From a checkpoint of a small image colorization model: trained on microscope photos of single blood and bone marrow cells, 97085 training examples.
Rows from block 5 of a small image colorization model, named by matrix and row number. Rows with one number belong to one channel. Each number is 500 + 40 x the weight over its row's rms, rounded and kept within 0 to 999. All counts start at 0. Numbers have three digits each.
Before each channel's rows are labels from the 100 images, of 14976, where the channel reaches its highest value: "strongest on" is what is common among them. Only what is clearly more common there than usual is listed. The data: microscope photos of single blood and bone marrow cells.
# convs0: first 3x3 conv (model.enc.1.2.convs.0.weight, 192x192x3x3, each kernel summed), inputs 96-191
# convs1: second 3x3 conv (model.enc.1.2.convs.1.weight, 192x192x3x3, transposed, each kernel summed), outputs 96-191

strongest on: cell type: artefact
convs0.31:542524496508493492504501542442487519504490487461573472488507535547512561504451490474521507436449436498490488411439508513559465550463524551559465563478515529501506498551491509412492504447462487546471469527528517420498486526495521472484522478437500504552568542529488505575529504601490481477
convs1.31:549527524527582531511469528525478478521455504558543541493463506608528417504550525461493539503515559473499510485505502499553588404534532470518445441520512441473446475472461564564468439492589509541542496498524486553564560480437439443543432539475527499523544504535552537516469520606480503480

strongest on: cell type: lymphocyte
convs0.81:476548498561454492505469454537519560610483509468560549498562512541470456494547494555526447480499523526486495530521514507465527485503379517418530470483442486491458479541593573495554515457492469543542515490505514521463587469476514489487489543547533537544497471506525521462455504455531487482
convs1.81:435580493540564508466459620507474515544465507476479525520596485498522471495458467466506501501554517477563475494539445447489505490462450524469579471504467491508475516489493452496493518467536493502491456537475537437524447540558517480525544521489519505505468453504454439520533524384430471440

strongest on: cell type: erythroblast
convs0.75:448504526557473466488504453502491525499549497466458481546517426476429548544496477427554469505515488472485472478534492470525522522567512517526542525512446497445500511467483527469472494507526473348481559501430548443483483464458562459566492515432464499458511516496513533477516570542581539458
convs1.75:500502481498508503455541411460532480517511530486470468497493522431604506506484414534486478545530576535429484476438497506509417522416487494549592506512484524516515459516461542502518461550478499514557529491502604545524509499461454473473497486514519544566536619499439484536474429481461534504

strongest on: cell type: blast
convs0.120:426505529445437519521480515505575503482415559475426442509494413508496481474484491498489498497462504463544536461520559461513473607517510521459511556496532521509500476488472483572491464456474501459498500533502433425499515529477470487588492510510584469470521531503529444416513467515484526444
convs1.120:469482546480520428461500457501550427458473551556533498470438404535484500491506509454501482499513547500502491475526539488509474479504559524521452526482497517482485488515499531590483533492437488545490539514497459558550529541522555504455442524511491478503563514498502461480486521488537557604

strongest on: cell type: lymphocyte; smear: peripheral blood
convs0.102:482467467484475451584489521462504479476477507529591472551507550485565483510434508508513523499455529538481480490495480551528438466440484506564490492501565472485572486478537580497449599525522524530465521510516582529613472398487459472532434468435454546498505480554518542458489492537464522474
convs1.102:459487495524560503381507538468516508515496499483495514519482474498473458462489494530551494482452491466446425522522498469490505475512449473446506531487556519522535385550505521495491579473452597520504587540511516485377550470525460448464468480485517528507523507477424453468493421470545537531

strongest on: cell type: artefact
convs0.72:504507466548468511523519481520495570535573476466487549501531426563443528537497520481494509518447551505548530443528441514494511485468516442502477496577531454533416484511534514480454502488504512499497467462562505508544573504494582582475502526485420594509571526512549527527513581528468465514
convs1.72:513514470463490531560460512458524573567553501460456498538508485494468530448490609476514515514499477473514419569498490504512499527517495446538422515571530502531558552489527493497593477480517553534477436515488505460567458524482508550483466513537507406442557565527474511527531432499493525523

strongest on: smear: peripheral blood; cell type: erythroblast
convs0.80:495536459465494540528494575478486505538496572563452524516480515425534442480526547503487539531502526446496532511461549432472555513462457508459578507513487559505454470551523512468527423506454559488465527503545474510500491509591474539582491459412436548542488550512511442533494445558518394497
convs1.80:453513453528555583503471527502479506514547506469517458510465485517440457518549432528526505511507472436512511510473525476439494478487530467520515462473470493553541483469482453518515459527506456521493480496441548488548462523444626511495537439445478467461494574484473417563412413561518469528

strongest on: smear: peripheral blood
convs0.18:547520468507546500519496441546483546514507506505470552472468403519493486480461545505485456539506465500522566418485465481502470544454599554452488496508585436535461540449461479498441477453461371524539496513456515536458481525497469479464438473561494562508511515534535493458492580470485437515
convs1.18:528560518463497490539524506537495470516537491509388524448475436459478582483527447498488479547461505500530546531467536555502507474512419493524508526440524557458479527546506578525452502495503490468463550466505512467492499528558482475483469450549492531500531533445478493535433500537519505502

strongest on: cell type: erythroblast; cell type: lymphocyte
convs0.168:391516454464467539556507448492485509497487508530453484521478372457509571465477562554453531437512460485555474503570491525535582470507477426430484493447529448487541517498563483529634537547496542509466511509502452547544482515464517548526482509544422491519495449556546567529507522519535495491
convs1.168:486496491507472405515511529430530463528482480450519475400425484454481453482509428483507543525465435442464520506498466459524471515553510537458544470475450544491487447477502499537556553466499497447491497502478492492430493487484485472475472499513501401458504417438431540516430513501505482558

strongest on: smear: peripheral blood; cell type: erythroblast
convs0.37:424526521544487519594479479445558491457453463519530491452549528566457549523493547454536499485485510516424490537470448492532504464417560419565516462503410467496487464490558520495520522538391471483449536504506504446505493526503511508452465486522447540519580475519557527468547481527543474515
convs1.37:463505529481511492491505484467523576467559539524480559563466515573440542562511435464467494540528591486487375469482499515468495474526533534459473471469468446498545514503540474473410517478477532457511462454509552459509546514484404411497500554496510458421561498487484517482579509556473562484

strongest on: cell type: artefact
convs0.96:537410453517449530491494474470471524441443533478471468510474561511550497521510515510457539485521527510526456549516513389565472519501509530606449550531548471530488508459525477418402414536424552572469502470465563418473515491470488535537464513511394509545438496506457454528462469517518469517
convs1.96:485495509433474560586477385539502474502483515532567545499480509519439465543487509519510509535548487465556578488457450612595439517556551490530429547527528548526475533494436524488557448480510491423519480523498468532478519456565490479508421455500501439442539553566496476497573484555502514529

strongest on: smear: peripheral blood
convs0.98:458554546505465511533452534527558515501474498549500541450522479486477569515558516496538518476536466519437393514461534621573474481523478481503481522481535518493552539526496426540452493483483464453493505541491485534528477491504538476573463522523473481499469502477520572440492542529513435513
convs1.98:464489527554511459499519528558529455482459506472500498429452513512478540487515496455437492426470454515519438518553488496475486494431477416502528519535497511383501476612459457512473578470425541566549467424479526473529457513502496537417512466492480453513505513484449427536521587544459494530

strongest on: cell type: segmented neutrophil
convs0.147:483611473521495521526486475503542524519519547516532503452514550541480447453493550509450523513481455576408460499550478505414494536515460458461509469486479520494551412472476602536507480499572417564541517452507493485527385502543513435496481559545476542546479479492478557442463517506484487491
convs1.147:514514548479474534459501509512471535494510482520461502467543523517465520480530553554454504493474555447432510489546558508429583454504465469440497498462532521463551446502482445542496550533510499488491424493466411534468469507592470461526478498589483502559508474489472424427427463465485429405

strongest on: cell type: lymphocyte
convs0.174:453490434486485542517481471601552415526486555515447482503537486562431433522548486513501504548542448526437544464532564499520435528519475428517493465432536585509545490495463530470535489470550506499624484457494464514457475514445528425514472483469505515549520492452429494536512586496532495445
convs1.174:479568454487521441425486515516446533503558467543496527503453526472437523439486539571455479495507443532521529509482506490478483547464539500578479463432435567502508465496497506499536514485443519451438566489477520514476488582574544495435497477516508496567501575546527436477471504497539505577

strongest on: cell type: segmented neutrophil; smear: peripheral blood
convs0.62:541553471451485556543498538477556497506511495526507529486482473459460457497552483509507506463518499473458495476486569506464470490536498436461528519468467571479532476434428500485557451545522414540587435568508491537418485505504525485580540526423544487526509570470465443527510402505446463487
convs1.62:461516551506429532486548517487478490443468465414484541479503509532492518489485470512520527487470478532509549409547493510422469499512493536475476499433485524460475509479497450510487520541486495474432488512467463442448575430533554551448437505467416462519495543475356450497493487507461425495

strongest on: cell type: erythroblast
convs0.30:458519527534529401474538555473449556487471552513551461527540573528481537549494567488472510438473418583516495549420516534480418540517559539581576508484542513523501501492534530508502499454495458543541515512556536571471491530488472415472502478493537513472544460530485491455518557508541587510
convs1.30:515548476424474488466548471538558492474527513521486560420462489503549475476484615515490490487454593604518510460542427522484444526519453541572493514417511437464486539478516515551498540510465499512550530497527530488493650532648492474536539500475506491511489510499485547495568476506531537466

strongest on: cell type: blast
convs0.132:542498541544450487519504454491592489407505510407512479491551473517504399544494546505556476465542527454488500455555495531515444414412505457550476451410556498533479482520516450535554451472508535489542518453498523511500553422468451520540463465509452521458391498465499531502537516529501466522
convs1.132:495477498493542452476525455571504505500528496532492514525407503530446525523545525482485545522550496508536456483519470498565482440424558472466478518480518492484516418448508506559428489421465504447535525462482470465523533501527507603482482520481574446487534499484438433447462560458530501506

strongest on: cell type: segmented neutrophil
convs0.133:489517525535473521417518530517477444529427501527541482512492506469507445479510507458579471466553561515496569565521557493435483461515460480461483543481464506418526494444478489514545525511510488474565485434446485415567481448466520528532472443500519433514470455462451478463488488574487405525
convs1.133:488475538499485502505490547476484460481485428498545437581524502483516430421554507488552485490481469438485484480447488552495519551444535505450543465450532511541526540495525420505515488525562555433490425517508450510431513464525540544540553503516504508584469507492496448497524476522426472470

strongest on: smear: peripheral blood
convs0.155:531594451507512456453419537480528491569502517532473514534589491566565469529433494467470515499455507482432502493466485511497554594512454548475484491531460478451453548455536471542470470519483357523545570527469511480497506453551530516536518447560523509531519507492591503452501509456523547482
convs1.155:509562516576492531491482518517501462534450517543420505489500491529548476461473493527510521502447487544483529403522501494478503518515422497514493491518423466493523534458496413526460516479521540434522509509450487521458478521490527442461474476543491513427543551526382543455460453457560493412