Weights of a small image colorization model.
Model: arch unet, activation elu, widths [96, 192, 384].
Data: trained on microscope photos of single blood and bone marrow cells, 97085 training examples, 12.0 epochs.
Rows from block 6, named by matrix and row number. Rows with one number belong to one channel. Each number is 128 + 24 x the weight over its row's rms, rounded and kept within 0 to 255. All counts start at 0. Numbers have three digits each. After the name is the row's rms in percent of the matrix's.
# convs0: first 3x3 conv (model.mid.0.convs.0.weight, 384x384x3x3), inputs 0-17, a 3x3 kernel for each
# convs1: second 3x3 conv (model.mid.0.convs.1.weight, 384x384x3x3, transposed), outputs 0-17, a 3x3 kernel for each
convs0.29 107:067118082123094149110130094133107132080150135115140173098141110122106127183159125155185137123091149102085110126068100105135095120184135116131125172090133148166126156149164136124098150132118110134154150127110148090104111138112129112136116169153108205119151132128117137161151151158115117132103108142116137094108130168096090141160100153159118175072162162153150130117123114140138134139124113154148163127123128115115146148144137123110120131199159149157130097139114150091111149145093180181097
convs0.30 110:141124113151146080134110137125137116134157111091175167142112092130116128092147133128123087130108162098150141111092092066146128118106086109135131132129116159132122154150153099102126136120146107128104127149142140121153120062134173136106174129104118157152133132080088156134094120116118127165098160117165115138109161085113139113099149147093088126107131112132125106123073083167124117111145121160114146161166148133163114154187166128111108112133115136147091105086098082139127097134090108140133
convs0.31 119:122091123142114075092175107131116145117149120111168152129144124132106162131108122123147111122114157152153148096149125127110067148151109078120103071159105125143161107121170108107131094129119119128112114152136130123134132135102118108130138152090107094139148169084095140130116119148157130132082148161142136156149130134165189126108125122113114124126153092103175125117147137133109106123146096117116124112095137143136117080099097094176119124095168127108130110124099154096153150154126131107136
convs0.32 090:150107128135126150138184127108119146126128125135108161106067090154152129130120135094127154113096153151132136093142124124121173132111131144151109062110127133188096122122122150121104090129171149137129134137159105115158129149147118124084108138156109127115150105112129125163151153130169100121083116091145088081113121097114131141112154124111159094098130146135119080115125115150117126122157143103147163127142167105105092105133098111131143126096111118085153090131113124168130110148130113116105
convs0.33 107:162140113144148167160090119094127138142116093161152153131128099133162143117089152146123131132133122142125106122180082154159149103119164163150119123135128145121187152064127161131105149172137118151098100117151110101134126133156121155130144139099169127094150134131144121127118102138144079111122101104095079118128144169154116104094112177127119160161126095132079140156090128151144092151116128132099141155158110123131094131151112118143095128151088114135103126098139112158108163118189141098111
convs0.34 101:116157096122144147092096087121115148141128148129126100148149085097105100161129132039118107148194200092160097104182162105163122137094138119131124161180180149131152122106114107109161088134101131155143121133122156156127146146155137126120108105149135091086116123194143147117106134169104076103176189180093057149169142095104092109151128144092122129120058140152133157108131114133126115146105121152189194163096150111120160159108115113132152133128135140145096097132101178118088116123097186150156
convs0.35 102:122116158163118157096113148100093124138102113136142114150121128122158121159155153106125149135095129111090139135110137133142131092098116123146106116120150161144099094127116133138140141150104136176102120157153130104133104121123099100100112102083127142132162149147177114168142123105141106125119152108145110134125130100090084081115110123156112107185162122130099111101100110147145109121129113105139095147152143113129112123137128099139136098150157141119052160128128109153143092124114133132130
convs0.36 107:156123153142103157097142133110109129123135114082126123073082085144081135177129092150171125111129114090142136089131162133114131130108130159103137152149132182126126135107130102111108094096109112156099175124107119117134105128127118134130130134112131154096132141125154103122167167135124098149134133119130127113146134161111112169130129130113106170105117126139120136095125092110147103105135126154113140153196142135164110131088113129108165115156117150159082115093134099136164188142171134147075
convs0.37 089:102115152141135109096122121120148148127143130139132160131123161089148126121189129126091149146138158126133096127157124078098125120138127125144127181187171150120145151125151116115130185115123118121123124088119137180108143128144131110138140150099081129137146140071145114108113082111077150114131130105113143097147096148110131116149062145110088120121154090095165167114138132113119111051167111137159121118146122115101116100114154140108142139113181089132117117082083064100122122142129128090124
convs1.29 110:130118120107133117107159157141141131130126120124129120148132138131116118140106120149160139098129159083093098112131129151128174162144135148114112128163159154105150149135114135170099087168184164141108154119138152114111139138108141135141132130147114114146122117095144124129118109136137108092127129083165130203078133095108163167167093150134109125118138093083113115109121100119119181134131133147137099154132125124135123133112152130159169132153149134124131171149144125077114141139127143154100
convs1.30 108:117139141146145128126126137126129114162093123126111117115123139121164161131155138084144165114127124154108109159149129155161146120147139141149142129146131153106155131109131077119122111105128103095116076115114142095091125106107141111145104128125109155136176163094145084107116157156102118103125144088116097101101133110100183087158148176096132165132127118104152112119128149092132115125126102102137083124141121166099106101114124102143186117122152142145134144135164124168143127076149081095113
convs1.31 112:105125122125106122085124121117127136134143125104145078137160120107140136135110162151130178097150136140097124141127124153125138126159157142152167126161139135151108084155114133100132147107133125160141150150097142109119117125115108146112160104101131097170115088150143140125135126092146125134159111140208095129172132130155222189135094152154095123160120067162149121133126135141102125120142129116139150102109133085118128137120155098139122122147093125129122096133123134107136123167126125115147
convs1.32 091:177075119107138122117132105102130135114122132120160099124140143120125114126135144139137126118110116104129102065113154114147125132089093134112107159119190142126093089139159107137134149155166147128138144160148107124127145120133111129121154121163137112118131136119136134130130144143135160159157159127155103103133117110131161146108142196147126139145140168149150131129132140145166168126111137136120169110128108153114120110130108128139122128145120110097118114106124150104151165164171158133149
convs1.33 107:112135098113171126129117167111134108135136161108139154148151113122089158121094097119129087135153072111163146088118136062106122113115111052154100089165139095143131121138182146105171154120102132095082115150112103166145152111135130104148147134147141120120107133139118118152136140150118118134134115124141128120092051153111160130149115133130153133113119154096117109137132159126113133113173166116150155171147114111124144149116110132097133110120154107103141144132148129128113132142148121145151
convs1.34 102:150137106122159170140110147147115126119103136118091072132144102111113173137142138128129124057115158175148142121124128124121120134135152100130112161169179118161099107094188070122107102129095102160121115116131149139148119085095082106105137128108161129113119145144138171140135122160138130123140115142123136098167147114090142180146136165159091143078110158091097127152160160127119111122128091090079108140132164120151137125128102092128148110109105117094090125096116116114119119091122117107096
convs1.35 101:127139138091137124137138129118113124153128139116106141123127092129129091120112113125156087120179109169152133093130135103127147153141147121122155165164179108128139107127170087101168095171144110137099085117151142114117113127079118123117143144156144180141101146115108112153145141170105142123114145092135167135135129175100163076111144085067115127121136120084095066151121150115135113112110156131112141151124124108136135108137117142145130133138187139123122150104131127126088128108134123127138
convs1.36 106:137148078110122126141151164098140143120158090119110100154151133109106129130098142161128100116156128159123132098111098126164080152164145091176168134127140155146126097113161134118141123132089138103159121098073134130102155126132115143137140137153168133142150146140143119131180118144144133110149121142122117106124121175118118148126102140130134146142082118124118163092100141128111091085086087132112096130125100128144111121152110128125117114079107080077094087113077134098139109127081107115130
convs1.37 088:153133135179130141122156150129129143115156118116151136153104139147121133126122120119143132142125114097141143096164151134148176094112130132163155156146139122085125133113095102157182123159126132127164129127126108145118137121131137140131156150134112171156158148144088139111117115166118141143108149146134091081080105077077110167170101095109172177125151101115108117124164132119114112154095141115123134151160177120159122126137132137174108117126122129139174111154133136160138150129160187124139