python train.py --horizontal_flip=true --blocks_per_level=3 --attention=false --upsampling="pixel_shuffle" --init="kaiming_normal" --optimizer="soap" --learning_rate=0.0046 --shampoo_beta=0.95 --adamw_lr_other_params=0.0026 --max_steps=9100
Rows from block 9 of a small image colorization model, named by matrix and row number. Rows with one number belong to one channel. Each number is 128 + 32 x the weight over its row's rms, rounded and kept within 0 to 255. All counts start at 0. Numbers have three digits each. After the name is the row's rms in percent of the matrix's.
After each channel's rows are labels from the 100 images, of 14976, where the channel reaches its highest value: "peak at" is the part of the image that holds the peak. Only what is clearly more common there than usual is listed. The data: microscope photos of single blood and bone marrow cells.
# convs0: first 3x3 conv (model.decb.0.1.convs.0.weight, 192x192x3x3, each kernel summed), inputs 64-127
# convs1: second 3x3 conv (model.decb.0.1.convs.1.weight, 192x192x3x3, transposed, each kernel summed), outputs 64-127

convs0.8 107:142135141166151143158118131138128122124110159098075122093110152095177168124155159151138136083184115170174156174131122121112102077085029089154189085161155142135121112186078068167147123209114083
convs1.8 106:118143143170149102113084142143138167148111156084147130181156123133156146085072116152112134122131177096198106127110120148157139120162102031124123093100069109140117126087066106183129135113060095
peak at: bottom centre

convs0.44 105:179130079160079104144130161120115159117137157136087131086137143083116144123122155099110148058112100069148123154078096112128145133145079066121124063140140153144136149111127108172016061124153117
convs1.44 101:145075145097076068153086109074157159083164197104139192097093153143164211129115121156130187135163156140166107104132133119069121107083148099101080133128159168193153093126143192102137137077123118
peak at: centre

convs0.66 095:091133171152144163107100131139159140140135182146106131118130155141151096147129111104133141144163182161081159134102117128094160098132121136088079211146078065129122109119126086114108109137154160
convs1.66 085:133206128067114087115102143151113146116160087114157160126122111120117164198129100105119161153148035085145142150154175092120088152172133153157148112141152063109098144095134113110142159157119115
peak at: centre

convs0.180 087:165092063112166141114190138164161132136157196125205146137091106147111149163136117086146109132117135155134136077159047122179053114135106117146159112152113128155148135138134061140098113111102097
convs1.180 089:139131169128109118100106088149124122088127167110111141142158102168154126134144085141169110121156148171099122143153160195160175117132181131142110122146087151115122103213144110132151149163177126
peak at: bottom right

convs0.120 101:095132123098155134131084102095126128092169132128145111077145097121125125129162143103116133143104108102142028162131127138086143142177160076069101079149121140154092181104124126085132096150050175
convs1.120 104:103059115085126124071121131145126163124162129191124143172154129121153235089139113155079128107111167148117117157125113131142087084139130119155070124095085104164128174114073194123169070108084108
peak at: centre

convs0.163 101:105097165102110107042091119105068098100158150089090107100151078133082112132081076098130171142143083097133153119094145111083135111115138127182097146113110142152123118089209152149141131177079112
convs1.163 090:144105063097123126106115110111149152137153177134147135104129107117129096117189106168099111161172076136112070108145184091103115117144109101082076100174108118122136094131067111146185088163100123
peak at: centre

convs0.57 100:084120141148113143127088121110103098136168151134116147141111110109153111136090192125155228118122099120129088162128132100097097101148181117141137038074056116138152113167110112153146073145100158
convs1.57 102:122125149086100131117122147154123127156162183120187126146095146160183111097067095125110121100116179128211157133077154116171144073126070082090138108154113149108120159100071152143145120100138104
peak at: top centre; centre

convs0.68 099:104077155154107154137154123123132160138148128146161178151131147151112144149113119104076107057118127098145173074150070076126186105101130134138094146125151114093133098107108164126126202182141145
convs1.68 096:071156115146142095185109105108066144135138136145126139097130126067170084094141147114087153120086100112104118175192074084108166147223138155165167081088123078134115122154110115084173098130133174
peak at: bottom right

convs0.97 086:138124073105086102099145076149120111191169137142151190109153106081111182127118169152126108176098158123126076056156085108113114123109080110123151142154132131117142117117132075095120115113144110
convs1.97 090:115139119142067137054120171099154144114161134095167111114099074172169170145081104112120100128155145179157166167119103137165184118071104127107068120101127063179128130121112126126093121139157189
peak at: bottom right

convs0.19 085:112118153087191154105087104144129115096092113075114097162115090082117096153090106169133114101162142148087099172125166124137213129191094116094097127123155124159110152100101164180117160123139146
convs1.19 080:113094117078127084182134127144135103161140168159097109111092177102145076139115087138115177079086056116108163061116161090097097093136155082176113124088114120136103153207105090096119070131110146
peak at: centre

convs0.190 088:125121128107096123073142179117083151189179166099122137096095104118154089131111136135106145153124175124148135129118120153070099152127159137114140056149087122105148136130086061146146126097200171
convs1.190 082:109128115126118118122095099146140118140181055105167159168094129180168167125134202164120151149119121194133143103129136127133154068134134109160157153132138161147171137167179089150131154103092111
peak at: top left

convs0.164 092:110122055093156179134128173122139115140123127156149118080094119132072107120137126095122096148097118063111144101129171092143083141117189135034101138083114152115089180093127144085145172110109082
convs1.164 087:165104166105122127170046088121146119156137122185124125134101108107062109098124079059148147089135100125145163148105056082105091116110119135142164145102105101143116161138121120119155124161170090
peak at: top left; middle left

convs0.134 096:163156112149185166080160099159074146124170119120104131130073159137109111133136142094070166156104131134096146140161152174130127119120163126098134214147099087122134072133131135152158139130134097
convs1.134 084:130120178154089116113077125138152128081142103100163166113193124160072117081128143163180169075161040121100101146105151119157055147171150126123123096113103135153111106055133119129100110169143098
peak at: centre

convs0.20 090:133052099144132193146126144120130140152114130163087171150122104098099077174104086140161141104078170128136141116145168069080109161127163115103087115194099118165169114128144070128083095188190133
convs1.20 085:102150161146116098087167082123039175119174126123139187111123099115152121146145119111152134128095128140164137138164222156132145119163124185173111164173113093153115131147149139102177107176075112
peak at: bottom right

convs0.16 088:136098138136089125126106187145126105120174162125208132057140107138106145083161149129120126169131091147093154141146079152109166100126171142160134155155146094122130137238119117133131119081120108
convs1.16 087:154162129111115113103148059186126136099102163140129220077184119186084117126154085117134138120127116128113123166095097137141154109109134078129136094138139067121074160101094102154127078068156089
peak at: top left

convs0.166 100:116108129117105097125150113117140178113119094123108151135118136084147107092131143099114140136156098120129096144121166153160166078115115174085148083158129163193142180101196119097165030118101084
convs1.166 097:140116163105146163108127153136157154130093126115091142109117112161139093163186109080156114079255146136135106111138148144105090137121116111138113117081092101157100149124028163098140128186166115
peak at: centre

convs0.51 112:111117114067082113101042107096082124091055126113084131105115160096143185096159128125080111133118176121099123141091129180114114086088174101127113112125163120168109098083107108104080113153162173
convs1.51 091:120112116151156114154143088144082067093114123132184139098091160139082067120157172060135125172185144157125127113120094101092172153070163150103186036106124134093102062119119128155118086173198158
peak at: centre

convs0.32 087:125099149142113147166103081121096141132128176092131134141115157131172117160092117139107141143181145194174160176153110079147096134089112167107154053161093079162130185108115146145145130116132131
convs1.32 083:126126149143069087083071203151202092143150066070150144110164126121086113082137140147135200151146129147167103141163176066051172175103083118117117108115178130104132107167126115111110135154057091
peak at: bottom right

convs0.169 084:173030075125123165091133134119146183124114187127124125176093098132124150093096129134095093149109139111109135158192140101173170125135134109089150116106105133119149169129107145098182104087075098
convs1.169 088:061119116084113109171096114129125097169152101118093122176183135125101105080069101145133179064159167133147122130119130128122088051183113132132132098125119078079171155125106125187133100044078108
peak at: centre

convs0.30 106:134086115085134113126124122172142150113131133100198095132159122198107080135155147142117131130134080159136106113179105137123156113145179099115156126119137130080169136095127077077091137161105088
convs1.30 098:144184151106130095141134086155163107138135096111115136159130075077135115091155080185141115166148147196129129152065177163133169165104082096092188090136101117139136074108069156160126097162135068
peak at: bottom left

convs0.130 100:118092132087127127089138185096095138126122107119055125111103131097133101124179099083126144129122087125086167128079133140097117183204061107114158146150098123134064122045117093098152077125114129
convs1.130 101:097117099123125077117059101181146175134119185123156136105163185124102111075112098166115088133083110107132137132131141115092117135103137162161105118098142143152164062122073107152062116167058108
peak at: centre

convs0.178 111:083124151111128118128113143127060115130079119062137094149158126069144134101092135097129135131121108147174127100061120176113121150126148140131158134157100112127102062126145087130113112212166098
convs1.178 101:148099167175134121120102092157104078163129155131144144194101122175187103156129162127147117173130128085121047116063095114132148158072125151121174100106113135162138123057057076117128120098150131
peak at: centre