A small image colorization model, trained from scratch.
Model: 15M parameters, 48-pixel images, arch unet, norm batchnorm, widths [96, 192, 384].
Rows from block 2 of a small image colorization model, named by matrix and row number. Rows with one number belong to one channel. Each number is 500 + 25 x the weight over its row's rms, rounded and kept within 0 to 999. All counts start at 0. Numbers have three digits each. After the name is the row's rms in percent of the matrix's.
Before each channel's rows are labels from the 100 images, of 14976, where the channel reaches its highest value: "place" is the part of the image that holds the peak. Only what is clearly more common there than usual is listed. The data: microscope photos of single blood and bone marrow cells.
# convs0: first 3x3 conv (model.enc.0.2.convs.0.weight, 96x96x3x3, each kernel summed), inputs 48-95
# convs1: second 3x3 conv (model.enc.0.2.convs.1.weight, 96x96x3x3, transposed, each kernel summed), outputs 48-95

place: bottom centre
convs0.43 073:502490516505507501464531522421514526458484503505499473480482508510470492531536497529550493517494484481505493474535484495513494492429509506520524
convs1.43 088:509504531487552516489492501473485514500472462511499485513522468509498489492520471546477477513500552527519460508462455484457480529506480469518460

place: bottom right
convs0.63 111:440491503567515489510503500519509491462508509519538502503530478502530511536497523505524481484523471534529492519541514497488474503526482571468482
convs1.63 082:471535418473494487499495515459503505477481492497494493482455504460500543523505501460514499505503483480514528514487562492476557531457490446490517

place: top left
convs0.82 107:496522503569469447458470497501518529484503518516489520489503507491512522569478561477536522469497488530470485512535503483498494499488531442506503
convs1.82 083:508518465499520528457559517496517473526489469464491482487474478472483572516492511536529510517477484435514518487493517487497499528488508496504490

place: centre
convs0.73 110:527503498471490520487571531450519498503477511502496508492478465507450473501471506475489529500498495497466491508509470459503522496485504452478499
convs1.73 090:479533498468504474493539477446535533468493494482541531489473506517513491511507527508490497553517475484517477471547520489493472531482476529526498

place: centre; bottom centre
convs0.12 116:510502500488477488496474516537474503431508499511489462477480475480541481501499498520539461518493486506488455521502464469487527498549465461484488
convs1.12 083:531526472456486490484467491507493495515484477424503486528478478474509529490492507540495508476472484506519538495481506549500485462494540505452496

place: centre
convs0.41 114:517508505517498498454461493543476503484513480485475471479533505490548529492522468534530462526492461509466472513515484516514525496499471478524507
convs1.41 078:513474497474510535468477482522515478504486495451455462524483519490477524481487479557513506503448507476492524491445490484486512491538523503494483

place: top centre
convs0.55 094:534494522476504495462496522431487477510503424494461533498521494490487529521479490501488483480481530504464531473455467548516506517461496470525501
convs1.55 071:551524499532497525513525490512507507532513504519500485482476533519433513510493438541496498483481519495490478513488523460521501526536522525486491

place: top right
convs0.53 087:513494516561512484490443507554478467527517512514504509550518502501502520476474521507517525522502513495515469485482486467504486441508503562506566
convs1.53 090:507507495549511520476506499504509533441518526521509484510497540502475503489448531519493535496487511516456530460504529464514552500538507479495508

place: bottom centre
convs0.87 093:515478515528485500490538504421501527469536506487482495544468488543464531517548504563531486502470492478497496478519497511499533486455507493517489
convs1.87 094:528526545490509512499503524456498470550477508516516471512509505491475492477489471515432494515503486550479506472508481521466487503475499505537509

place: centre
convs0.39 101:511484520508529483500487484484504478563485502503454487521527531496482505502519476544520512533488451451510503497521491518468540478481532506526530
convs1.39 079:531521528559503521487489477502484505457506476517493475515504505491481516523486422546512521500485524483504450504516499499491487497498446511481466

place: bottom left
convs0.65 094:486526552534502515483511494452504481501495499515479520480520496498505515508500517497510481481495508504449495518502486483569491518468540469481487
convs1.65 092:500545452455520506509520481514511502513468502499535540520490486472506524481525536516502536491491502518507508492471528520492486563499497494478478

place: bottom right
convs0.88 101:479502561493533471503506474487501492503502533492505487558505482498523478503520473510525437527510553517479520502511516508493486515485565546520494
convs1.88 107:530511502510513504520530502507489472484528445494511495491502481467460505496512518472477477495533536557521507470484514459465504470469492514525474

place: centre
convs0.22 097:477521527495521514499468512554473491495530520500550432489534478530497517536468502529515518545518500481495456533512485532503515489524501486523504
convs1.22 088:497456479528450518505502474540503540489451511515488517531530510529490530532522477540525508558467508482513461509490512477508450501518521501468505

place: centre
convs0.37 103:531530480523497481486505480496457482481476512473537474508456511521498523506511526487517525498504482472481479491473501504474509459538513521495455
convs1.37 085:528524491489482500478541509533524483511512521447463533513493507521460497496527516507475513490498522509460525502514517495435519513466508468500478

place: top right
convs0.42 102:490496483519506509492462472551512525472504522484459520504515493507481522486484467505511468491477480524506525494498486489548456478481509516490562
convs1.42 107:449528486519500519512492515492524506553511468512484496468482512534512488492483476507467537498513466466554474497492534473475506535504509512468493

place: top centre
convs0.83 114:525492495501529520514470468475456515498492501513479494536476485509461458496525481518480517484486439469501451455466486473496514454499504533461473
convs1.83 101:457570484531491530466512504517495484507482491509511502538490493481528477507486467507513545517448468463502481474562534496507501485473481531492464

place: bottom right
convs0.29 105:486513501522506465506480486498504523425497455501487561513442484510506503529491509435517529449505519516487521503515468509489497486506510491501510
convs1.29 135:497463522486495507479498505500504515527517472486503501505502462481506507495437503500502524489475485482520476492475489488506485469498514512503488

place: bottom centre
convs0.74 127:512526498519501507503521489487468502487522486526489486455534475475530497485488513512503449519523495481444505503501471521512533551485514438520497
convs1.74 084:503456518457458541465505482494525467539483512466494495544453497499489507502489493537497531502447486516510482507479488505510511484516476529513495